A small self-supervised audio encoder (BEST-RQ), trained from scratch: activation relu.
Rows from block 3 of a small self-supervised audio encoder (BEST-RQ), named by matrix and row number. Rows with one number within an expert belong to one neuron, the router's apart. Each number is 50 + 15 x the weight over its row's rms, rounded and kept within 0 to 99. All counts start at 0.
After each expert's rows are labels from the 100 clips, of 14976, where the router gives the expert most weight on average: "top examples" is what is common among them. Only what is clearly more common there than usual is listed. The data: synthesized solo parts of chorales (CocoChorales). In brackets: how many of the 100, against the usual share in percent.
# router: router (model.blocks.3.mlp.router.weight, 16x128, trained with AdamW), inputs 0-127
# up: expert up (model.blocks.3.mlp.up, 16x256x128), inputs 0-127
# down: expert down (model.blocks.3.mlp.down, 16x128x256, transposed), outputs 0-127

# expert 0
router.0:43 53 50 80 44 62 36 54 34 50 52 80 55 73 49 43 75 61 57 71 61 40 49 52 60 55 68 86 31 70 26 83 49 59 71 36 49 40 69 43 47 84 55 49 39 56 29 50 41 44 32 45 45 53 79 53 59 59 18 58 38 53 71 44 51 58 63 71 39 64 58 93 33 41 41 41 86 84 37 49 50 35 38 49 43 71 40 63 63 42 32 50 60 65 30 70 40 47 44 61 28 39 60 63 49 50 31 33 56 44 59 53 42 39 45 72 40 11 42 53 53 71 50 66 50 54 57 39
up.2:63 44 47 02 68 45 32 47 34 53 42 47 42 70 36 57 37 75 62 31 65 36 19 40 43 58 37 71 45 77 61 60 60 16 41 50 69 18 42 48 36 43 65 58 41 42 77 72 62 62 39 87 57 49 53 52 47 28 66 43 56 74 47 39 44 56 61 58 39 46 43 68 43 42 50 50 35 39 54 48 77 36 58 44 70 66 45 52 43 64 52 41 46 43 51 61 68 46 67 59 33 60 67 43 49 54 44 65 65 50 30 67 52 53 38 61 33 62 10 38 75 44 54 50 72 48 07 27
down.2:41 62 64 63 43 52 59 07 29 70 18 80 42 39 36 55 59 37 52 25 35 49 56 60 64 33 42 55 72 69 67 69 52 48 62 17 57 45 41 47 17 39 62 46 34 48 69 30 42 37 62 11 46 40 43 53 61 60 56 45 89 31 32 43 76 56 44 58 31 70 29 53 55 65 62 34 55 52 70 58 72 30 28 66 59 51 42 35 65 60 47 37 52 44 61 53 64 60 61 39 46 41 53 76 49 59 34 43 29 42 58 39 61 50 36 55 60 70 69 56 50 22 41 41 48 74 33 61
up.3:68 33 39 52 48 59 60 57 59 44 30 50 61 46 28 68 38 18 55 57 23 34 46 52 71 58 81 22 21 73 50 57 71 90 48 13 42 39 48 54 30 46 35 34 26 29 33 80 52 75 51 49 80 57 51 45 54 48 95 23 84 57 50 65 46 56 54 60 49 67 57 57 55 65 43 27 56 40 51 53 37 37 51 59 36 40 19 53 43 53 55 52 69 45 43 63 66 49 60 50 35 50 35 37 63 39 58 47 45 42 66 37 42 64 68 55 45 38 41 53 33 50 51 71 61 41 34 57
down.3:59 53 51 32 42 29 29 41 63 28 34 49 81 31 45 52 37 50 50 50 35 44 78 37 36 36 45 23 14 54 64 54 72 67 42 55 40 54 67 32 43 43 50 46 48 42 71 67 26 40 60 60 93 68 59 47 18 42 57 55 55 65 84 80 95 40 48 67 39 51 72 47 35 46 45 39 73 32 30 72 52 42 34 40 42 27 45 45 59 81 58 47 24 50 48 49 38 45 72 65 33 68 51 48 40 56 55 69 53 38 36 51 51 42 69 45 36 43 44 59 36 42 63 47 47 50 64 60
top examples: viola (43 vs 8.5); note G4 (33 vs 7.7)

# expert 12
router.12:57 38 48 49 63 40 53 51 44 65 40 49 71 47 09 32 52 41 54 55 35 60 55 41 53 47 23 47 46 35 44 82 62 31 83 45 51 76 53 52 65 60 51 42 35 66 62 57 49 24 69 41 48 91 69 57 58 53 49 48 42 66 76 32 39 54 34 25 42 28 51 52 37 50 40 55 36 52 72 34 33 51 60 57 55 72 58 61 64 49 34 66 51 67 45 38 31 69 25 47 41 50 36 33 31 35 60 31 65 41 56 46 53 46 63 71 22 21 43 47 50 66 71 82 20 13 59 47
up.2:64 43 31 41 49 40 65 44 39 49 49 21 35 25 59 55 69 73 64 62 43 34 21 30 37 48 62 48 61 59 73 79 51 81 54 53 37 47 59 54 43 30 54 64 56 52 32 60 51 39 42 31 74 57 96 56 67 49 52 46 35 49 62 33 40 34 50 59 92 34 65 45 43 42 33 62 64 34 59 82 74 32 47 68 46 35 46 48 51 61 54 37 58 27 66 52 62 36 41 37 35 46 54 31 60 42 57 38 62 55 38 27 48 52 59 46 53 83 66 43 64 49 51 35 48 00 36 57
down.2:52 37 52 52 46 41 35 62 51 18 46 47 53 34 44 49 50 52 49 42 49 64 36 60 37 60 36 29 56 56 36 25 63 27 63 44 29 36 54 61 37 31 93 51 38 49 16 74 53 54 39 40 36 63 46 46 83 54 45 47 24 53 54 87 59 26 47 45 65 47 54 70 36 52 63 44 34 55 52 60 53 57 24 80 44 46 42 49 19 66 70 62 60 48 58 30 37 41 35 43 25 53 51 70 25 38 46 43 68 37 73 45 41 77 79 86 51 41 62 32 70 57 53 43 53 64 70 68
up.3:56 42 60 68 52 59 72 51 57 43 15 62 43 58 38 32 49 70 59 59 59 25 49 72 47 38 45 72 70 65 44 56 77 24 41 30 53 48 37 61 62 33 43 70 45 58 32 49 50 58 60 33 35 43 61 35 48 38 36 52 70 81 54 72 71 36 42 53 79 32 27 47 54 28 37 23 63 56 50 63 32 65 49 60 75 65 46 32 31 45 61 47 46 69 32 64 33 44 54 48 67 37 33 27 56 61 70 76 44 44 36 78 31 26 76 54 47 48 43 78 44 35 64 81 54 49 55 27
down.3:59 56 52 75 35 51 52 63 66 32 58 35 75 49 49 62 35 49 64 65 47 43 42 50 33 48 46 21 58 49 41 56 50 50 87 46 41 55 60 62 66 72 50 42 30 20 70 33 39 36 73 41 38 48 74 48 81 60 43 60 67 53 41 40 75 44 57 53 44 65 49 63 66 66 51 51 77 31 62 36 67 50 63 42 53 30 30 28 62 47 26 58 45 45 57 49 42 16 44 33 48 61 65 29 41 79 58 19 43 52 80 71 34 32 46 31 43 40 40 38 19 77 42 77 44 52 38 28
top examples: flute (74 vs 8.5); note F5 (52 vs 8); note D#5 (38 vs 8.4); note E5 (35 vs 7.5)

# expert 3
router.3:41 61 65 37 67 67 38 72 40 48 68 65 40 64 62 44 59 30 61 39 62 13 57 23 67 70 50 44 36 65 47 63 44 55 61 16 39 63 69 81 52 35 43 49 50 16 50 42 76 58 51 35 62 45 71 47 54 40 40 49 54 39 66 57 50 80 47 68 74 52 58 63 51 45 54 48 53 53 58 85 42 38 56 47 47 53 47 58 83 29 46 45 51 65 41 52 62 68 46 05 20 51 60 34 49 80 60 49 47 67 53 79 59 17 42 41 56 46 45 52 32 38 53 31 47 22 63 65
up.2:40 36 56 39 18 43 42 40 62 29 47 63 49 46 52 28 45 38 52 59 38 43 87 66 69 67 42 66 53 64 54 37 64 20 62 45 81 37 33 71 54 70 78 50 56 60 67 51 57 27 64 40 62 58 64 63 40 28 54 49 27 57 53 48 68 59 24 36 36 74 45 36 53 44 53 74 46 28 33 66 73 58 44 41 21 28 51 63 83 70 39 21 51 52 26 69 79 71 57 42 39 52 48 32 48 20 68 64 55 48 59 71 44 54 37 41 61 49 52 41 37 41 54 51 39 60 26 46
down.2:37 37 44 56 52 74 59 48 42 55 46 27 30 14 31 49 31 47 62 33 65 24 15 52 50 21 77 50 57 36 52 47 48 11 50 52 59 55 48 45 55 40 18 39 35 36 46 51 50 36 51 59 52 42 76 39 60 46 47 40 46 52 66 44 56 47 65 75 52 36 04 51 51 74 48 34 56 49 45 38 36 35 68 59 62 33 78 62 26 47 43 64 75 63 55 81 58 50 62 30 34 55 47 39 44 65 39 61 70 30 34 57 69 25 57 61 44 45 23 75 51 32 43 68 50 45 47 67
up.3:47 68 88 44 40 37 52 55 56 68 64 69 65 34 61 67 42 73 55 44 53 26 39 40 71 50 40 58 18 56 77 55 42 37 51 63 23 53 65 80 62 55 65 56 49 48 55 38 46 48 67 52 51 61 20 58 42 40 65 50 49 64 40 44 84 54 52 47 50 13 54 64 29 61 87 49 55 33 39 85 46 28 53 35 85 46 64 35 46 39 58 27 23 52 62 28 36 42 55 48 31 36 61 51 48 42 63 38 49 53 42 46 33 56 26 42 39 25 39 35 24 55 39 52 68 37 47 71
down.3:82 51 76 67 69 62 37 36 36 43 73 51 75 50 63 23 42 31 86 73 38 43 45 41 58 63 68 51 40 52 31 65 44 73 62 53 55 71 71 42 54 66 76 30 42 50 71 55 49 48 44 58 53 46 51 55 61 68 33 43 51 18 50 62 53 58 39 44 41 37 50 72 66 28 53 47 43 71 52 38 75 13 39 68 75 58 57 32 38 60 37 41 52 49 64 61 42 45 54 27 56 57 47 85 56 27 60 61 45 65 54 61 57 31 14 51 40 38 18 34 50 49 27 39 58 45 35 33
top examples: violin (45 vs 14.1); note B4 (32 vs 9.3); note A#4 (29 vs 10.4)

# expert 4
router.4:45 40 33 36 73 69 37 47 34 51 67 80 15 24 57 47 80 55 59 70 58 31 38 43 56 48 74 12 45 74 62 38 52 52 60 69 55 67 43 46 57 37 45 51 40 36 37 53 71 69 39 44 44 48 29 62 39 54 53 37 34 27 45 57 36 69 66 42 39 44 43 36 44 51 81 31 53 31 46 40 27 39 43 38 52 27 36 38 54 68 37 45 60 41 45 72 46 49 32 53 41 37 61 61 39 47 91 28 32 43 75 34 49 43 78 30 37 61 36 34 29 77 63 48 64 64 36 49
up.2:42 65 67 39 64 58 49 50 68 70 59 21 57 65 67 42 46 74 25 64 35 56 49 54 37 70 54 60 28 75 46 68 38 67 42 61 63 36 56 16 42 53 48 85 71 42 50 43 48 26 54 84 36 63 63 55 35 42 28 54 40 16 41 37 45 54 07 44 50 76 55 48 37 50 56 25 70 61 57 71 49 41 31 44 34 28 49 38 58 76 59 42 61 35 53 45 46 30 82 40 68 70 54 34 27 65 45 43 46 23 49 70 50 63 39 49 62 41 54 32 42 63 48 44 63 56 48 66
down.2:69 19 86 55 42 42 56 47 40 59 50 80 52 72 55 60 33 28 29 57 46 43 43 61 63 31 46 20 43 37 50 70 61 19 40 48 35 65 64 54 43 65 60 54 34 46 51 56 38 43 32 36 42 24 42 30 75 33 76 42 64 62 48 53 63 38 60 38 50 24 35 68 57 70 33 27 50 60 47 21 45 50 45 56 32 65 23 37 36 61 52 24 86 42 60 41 50 72 31 65 69 46 59 58 58 46 42 31 44 42 49 64 41 63 51 53 44 37 33 58 50 48 63 81 58 93 46 47
up.3:68 34 52 26 23 40 42 60 54 63 59 39 95 28 22 22 68 63 51 27 61 62 44 38 51 49 48 36 54 79 52 28 53 55 50 47 94 39 55 48 32 46 33 46 47 53 30 38 45 44 69 46 78 42 45 47 73 65 89 61 39 47 54 42 77 47 52 44 46 17 51 22 63 60 59 38 66 39 77 47 50 45 45 58 56 25 59 50 64 26 48 50 63 60 35 41 75 40 65 68 59 74 65 52 58 48 50 55 16 58 56 44 28 44 40 45 47 44 64 63 54 61 65 57 32 42 62 55
down.3:43 50 54 27 62 52 18 61 27 58 41 30 80 55 48 47 54 50 70 64 55 85 93 41 68 75 47 62 53 76 59 41 64 32 82 87 31 29 62 60 55 50 57 36 42 31 56 67 60 37 44 39 57 45 51 62 29 37 53 43 66 34 27 40 37 55 39 61 60 61 65 48 65 55 36 68 71 52 39 46 57 44 42 55 55 89 78 55 50 64 38 27 15 24 65 38 61 46 63 37 53 43 62 40 64 67 55 45 72 31 34 53 49 45 70 57 37 42 35 56 58 52 44 48 64 50 52 53
top examples: note C#5 (66 vs 9.7); violin (54 vs 14.1)

# expert 10
router.10:67 43 30 45 68 35 58 66 60 43 48 69 52 59 69 49 40 59 47 42 34 61 45 43 62 29 46 30 37 40 53 50 63 18 32 30 68 41 32 61 58 56 46 36 62 79 43 63 26 27 49 63 43 42 47 48 26 44 43 57 68 49 54 46 51 45 27 66 56 45 52 25 41 50 45 49 47 37 30 10 72 33 46 66 32 54 34 54 69 38 41 43 51 25 81 58 61 61 77 95 56 46 39 40 25 43 23 43 61 35 40 76 27 78 69 51 57 33 51 41 54 38 34 68 51 76 39 33
up.2:51 85 39 63 67 41 62 71 29 36 47 87 56 35 04 40 77 45 17 55 41 46 45 50 43 46 39 59 33 52 53 52 41 49 44 36 23 81 57 71 43 68 51 48 37 39 57 58 59 43 69 55 65 72 46 45 49 71 50 62 50 72 58 51 44 19 37 87 29 08 40 46 40 56 27 72 54 33 47 48 62 51 52 59 51 67 43 79 45 56 45 52 63 47 48 23 73 36 38 53 48 51 31 45 26 69 25 61 54 58 67 59 48 55 66 64 62 51 37 47 43 52 52 48 59 41 31 36
down.2:62 73 33 48 53 43 44 56 31 62 32 51 49 43 75 38 50 70 45 36 45 43 29 42 34 46 67 64 44 42 55 67 62 44 56 50 49 42 50 46 47 45 78 47 60 36 33 54 54 55 51 58 41 50 54 43 37 48 57 60 48 44 51 78 59 50 75 58 71 55 63 56 28 72 73 28 80 68 55 42 44 17 76 56 32 68 36 89 44 48 82 32 37 35 45 40 40 24 70 55 69 54 55 57 69 42 63 40 45 47 26 70 33 90 31 79 42 24 51 30 58 28 40 49 34 37 45 83
up.3:75 71 42 40 56 51 54 49 29 94 51 25 52 42 48 64 54 47 87 25 51 49 32 41 62 38 50 35 44 64 36 57 35 44 64 55 49 41 33 36 67 74 68 56 58 41 49 39 49 46 30 81 59 46 53 35 34 62 39 49 64 47 70 37 64 77 49 56 33 64 55 52 49 76 50 57 23 44 54 63 35 80 54 68 36 59 63 48 61 38 49 41 48 63 47 47 32 58 29 23 56 48 57 44 27 31 30 53 65 43 44 55 80 31 22 59 58 54 58 19 36 11 87 52 57 44 49 61
down.3:50 41 47 63 23 42 58 31 70 59 37 60 60 49 38 49 32 63 24 61 43 41 63 25 68 65 38 50 54 26 55 33 64 10 87 60 69 44 43 60 63 79 38 31 77 48 69 62 34 48 48 33 48 51 43 47 42 69 72 41 48 60 36 57 51 43 65 55 46 56 47 55 69 54 58 55 60 45 39 47 38 79 59 37 44 45 72 48 63 66 64 91 27 60 41 53 20 50 69 56 55 63 65 72 67 50 53 42 55 28 68 45 35 73 34 19 58 60 51 69 26 35 60 37 59 69 75 46
top examples: note F4 (43 vs 9.2); note F#4 (41 vs 8.5); note G#4 (40 vs 9.4); note G4 (39 vs 7.7)

# expert 6
router.6:33 56 53 26 38 43 38 54 50 75 61 74 37 58 70 60 53 58 42 51 46 53 44 66 77 41 48 62 34 31 32 59 22 52 43 56 47 39 33 46 84 55 70 51 29 41 39 46 55 66 39 46 46 71 36 21 52 49 28 65 79 59 41 53 54 67 55 30 78 28 20 45 62 39 47 49 59 44 47 46 16 49 37 39 40 62 58 44 42 57 73 54 66 41 47 38 73 26 33 19 77 38 38 33 59 27 50 78 51 70 36 56 33 33 43 52 38 68 30 58 53 60 29 77 40 24 45 70
up.2:28 20 34 69 46 67 44 61 01 63 48 76 68 47 71 62 68 51 45 55 48 57 46 13 47 40 48 26 48 88 48 60 72 44 42 51 48 52 44 49 63 31 51 32 30 66 53 65 46 43 55 25 51 47 62 52 60 50 62 68 43 57 31 29 27 57 42 66 52 56 57 48 44 61 31 63 30 53 16 57 46 41 43 65 66 43 74 50 51 53 23 42 67 50 79 45 33 45 67 41 58 28 33 47 78 37 61 56 49 57 72 37 78 46 75 51 42 41 46 74 53 47 46 70 29 34 65 41
down.2:57 27 64 79 56 33 66 65 63 85 33 22 66 54 43 50 53 31 71 35 29 50 71 37 29 44 57 31 59 44 23 39 43 19 25 50 38 60 58 64 32 54 64 47 49 55 41 33 47 48 41 80 41 64 45 65 52 38 59 63 60 68 42 53 87 41 66 44 60 44 43 50 68 48 66 43 53 54 28 42 30 51 53 49 76 50 49 35 56 40 75 67 55 66 27 71 54 46 36 31 39 51 56 58 67 35 37 56 62 51 83 59 15 60 56 31 68 54 61 27 42 57 68 41 53 54 15 39
up.3:45 52 48 43 39 50 49 49 50 73 44 52 30 65 54 35 38 28 68 62 65 25 53 31 45 66 58 36 70 71 54 56 55 67 52 74 36 20 23 55 57 64 58 35 33 39 72 49 73 45 41 55 80 38 74 38 36 52 48 49 46 57 27 58 55 41 47 45 63 35 69 64 49 71 59 44 84 99 49 40 24 35 38 41 50 24 52 53 35 81 68 46 43 30 46 44 73 44 81 50 40 23 55 48 48 68 53 33 51 42 30 41 65 59 58 52 42 42 35 61 24 38 46 58 54 43 41 69
down.3:25 45 29 51 58 61 68 50 71 29 37 46 51 23 52 52 50 63 37 67 46 60 39 44 61 56 55 57 49 37 43 41 39 54 30 47 45 17 53 74 36 61 49 56 56 41 37 02 50 74 53 44 67 31 81 64 48 40 46 49 42 46 52 32 60 41 45 40 48 44 40 51 37 52 68 22 54 00 47 58 57 47 42 54 34 74 45 44 52 34 43 66 18 80 39 36 44 28 69 42 36 52 46 45 73 39 62 54 44 51 65 56 38 40 48 55 75 45 21 55 52 59 51 85 20 57 58 24
top examples: tuba (97 vs 9); note F3 (30 vs 3.9); note F#3 (30 vs 4.8); note G#3 (25 vs 7.8)

# expert 15
router.15:63 48 58 42 62 53 48 38 51 39 34 33 80 41 25 74 39 30 40 35 48 43 78 53 55 53 47 18 77 58 63 41 47 72 33 61 51 16 63 57 35 71 58 53 37 38 43 36 59 36 43 51 40 33 63 30 87 46 31 72 34 73 64 46 20 63 56 31 51 46 62 47 38 67 59 63 44 31 58 45 34 29 57 50 39 59 33 82 60 87 44 57 57 31 65 23 73 44 43 51 30 34 51 69 48 48 68 45 58 74 46 41 43 45 42 44 67 48 39 41 36 59 66 34 71 23 53 37
up.2:66 57 31 80 60 29 77 64 58 41 47 79 48 54 42 46 34 43 35 51 53 59 53 40 43 54 52 29 25 47 61 57 51 22 31 68 51 75 28 53 76 65 28 49 41 42 20 43 37 30 61 25 69 64 43 58 51 44 69 50 33 54 58 73 62 55 43 57 34 58 39 39 45 33 99 57 55 54 51 53 60 60 28 34 54 94 35 46 67 36 65 46 40 45 72 28 76 41 42 58 62 75 39 38 51 55 61 43 49 33 28 41 56 64 33 52 45 61 39 30 31 45 52 48 41 74 39 36
down.2:49 73 42 27 14 75 68 60 51 49 40 62 64 53 44 62 48 58 49 54 41 40 38 69 36 66 19 39 58 25 38 51 54 81 80 48 73 30 53 34 65 64 27 56 52 61 48 63 47 16 40 72 49 59 35 73 38 36 51 37 60 52 74 46 47 13 46 45 59 47 46 42 46 48 63 44 50 30 49 63 16 48 61 53 61 27 70 48 47 71 25 44 54 58 60 52 23 51 27 42 62 52 57 51 29 64 29 54 34 59 64 57 62 17 34 31 57 71 60 77 55 43 28 63 60 63 52 45
up.3:32 29 45 69 59 73 53 37 52 89 62 74 54 73 41 50 38 23 57 47 73 38 64 15 39 60 51 48 47 40 60 56 33 65 43 49 18 46 48 64 34 58 25 48 66 51 40 21 63 62 37 57 35 78 41 50 22 57 37 42 59 62 66 53 44 72 46 65 58 63 60 46 69 58 94 62 61 51 55 50 49 53 31 53 40 53 59 51 07 54 40 25 56 24 62 53 41 57 51 61 48 47 34 24 42 48 63 55 87 51 42 45 63 48 65 33 51 25 50 36 37 36 48 32 45 68 62 58
down.3:56 76 67 18 32 44 68 51 26 37 57 47 50 49 44 49 50 69 27 47 78 56 63 36 38 51 47 54 27 36 49 60 72 49 42 40 54 48 43 48 67 69 36 61 64 12 30 16 66 15 68 54 39 56 55 48 54 76 54 48 47 82 30 29 84 46 30 40 56 82 57 63 57 66 44 60 45 46 22 47 48 36 58 40 55 61 33 71 36 50 37 52 43 28 47 59 50 56 51 66 33 47 34 55 71 45 35 67 21 60 47 61 41 64 85 47 56 47 42 47 59 60 48 45 64 29 33 27
top examples: note F#5 (84 vs 6.7); trumpet (45 vs 8.2); flute (27 vs 8.5)

# expert 7
router.7:58 58 33 47 74 70 40 28 35 73 37 52 68 42 62 30 39 32 85 64 46 55 55 35 61 44 23 29 56 76 80 19 58 69 41 66 09 38 74 40 69 36 78 48 33 45 45 45 40 40 52 48 59 45 40 62 70 71 47 47 37 57 75 48 48 64 46 49 38 63 39 26 59 33 43 49 39 77 35 45 35 46 33 66 66 40 25 44 51 52 41 64 55 74 50 76 48 41 61 64 54 48 40 17 28 41 47 22 57 41 31 39 50 36 62 44 68 69 42 49 58 54 41 36 39 47 29 45
up.2:17 39 53 31 70 81 46 37 62 79 36 49 75 62 29 46 54 58 36 72 39 59 53 70 55 40 69 37 55 29 35 24 71 54 39 43 45 37 67 83 54 79 84 63 56 57 15 67 28 39 67 58 41 68 34 43 55 70 59 68 50 66 66 76 49 60 36 53 64 30 49 38 33 76 45 41 41 38 55 43 37 72 45 42 33 41 32 51 75 54 29 20 50 37 46 45 68 59 61 54 56 39 44 52 59 44 67 34 39 33 31 43 68 34 43 27 48 39 61 63 53 48 48 44 33 59 61 41
down.2:57 36 36 13 28 33 61 32 58 45 46 60 24 56 58 48 60 73 47 58 52 54 62 80 53 76 45 69 47 35 41 56 38 49 69 74 60 70 43 47 54 39 48 36 72 55 63 47 67 41 51 21 58 30 31 50 44 60 47 71 65 47 44 52 31 62 51 40 44 59 48 54 39 75 22 55 30 69 60 53 35 59 34 32 19 45 52 15 43 37 34 38 54 57 26 90 59 56 36 42 34 57 85 53 52 61 52 57 88 37 64 42 61 37 57 65 85 64 54 39 36 45 70 51 53 40 37 49
up.3:52 43 49 50 45 35 36 33 67 46 58 52 39 30 68 41 52 67 49 21 52 55 56 60 30 49 70 37 64 32 51 36 37 48 46 44 84 56 41 69 79 24 39 65 26 66 49 39 44 53 31 55 40 64 67 64 32 46 61 39 59 54 51 74 65 68 33 44 59 52 56 46 35 11 44 51 42 69 21 38 43 41 32 47 60 48 30 73 34 40 39 49 35 70 60 33 60 56 66 64 39 58 43 57 50 59 56 80 49 62 53 57 61 47 54 34 59 73 78 69 46 99 59 29 32 27 59 41
down.3:48 51 57 55 21 37 46 56 38 49 27 41 50 34 67 39 71 58 67 86 59 37 45 49 18 48 60 65 57 66 59 49 48 85 63 57 30 38 65 46 27 62 63 41 42 55 45 40 56 64 44 78 79 27 51 51 64 71 33 40 50 33 50 61 39 78 33 61 32 72 74 59 71 39 40 33 39 68 40 27 44 34 28 59 29 57 75 65 47 68 34 55 50 34 58 84 47 42 37 26 70 37 24 57 61 35 35 56 61 73 67 43 63 44 63 46 54 73 57 49 48 39 66 44 45 26 66 49
top examples: note D#4 (42 vs 11.1); note B4 (39 vs 9.3); trumpet (38 vs 8.2); instrument: clarinet (30 vs 8.8)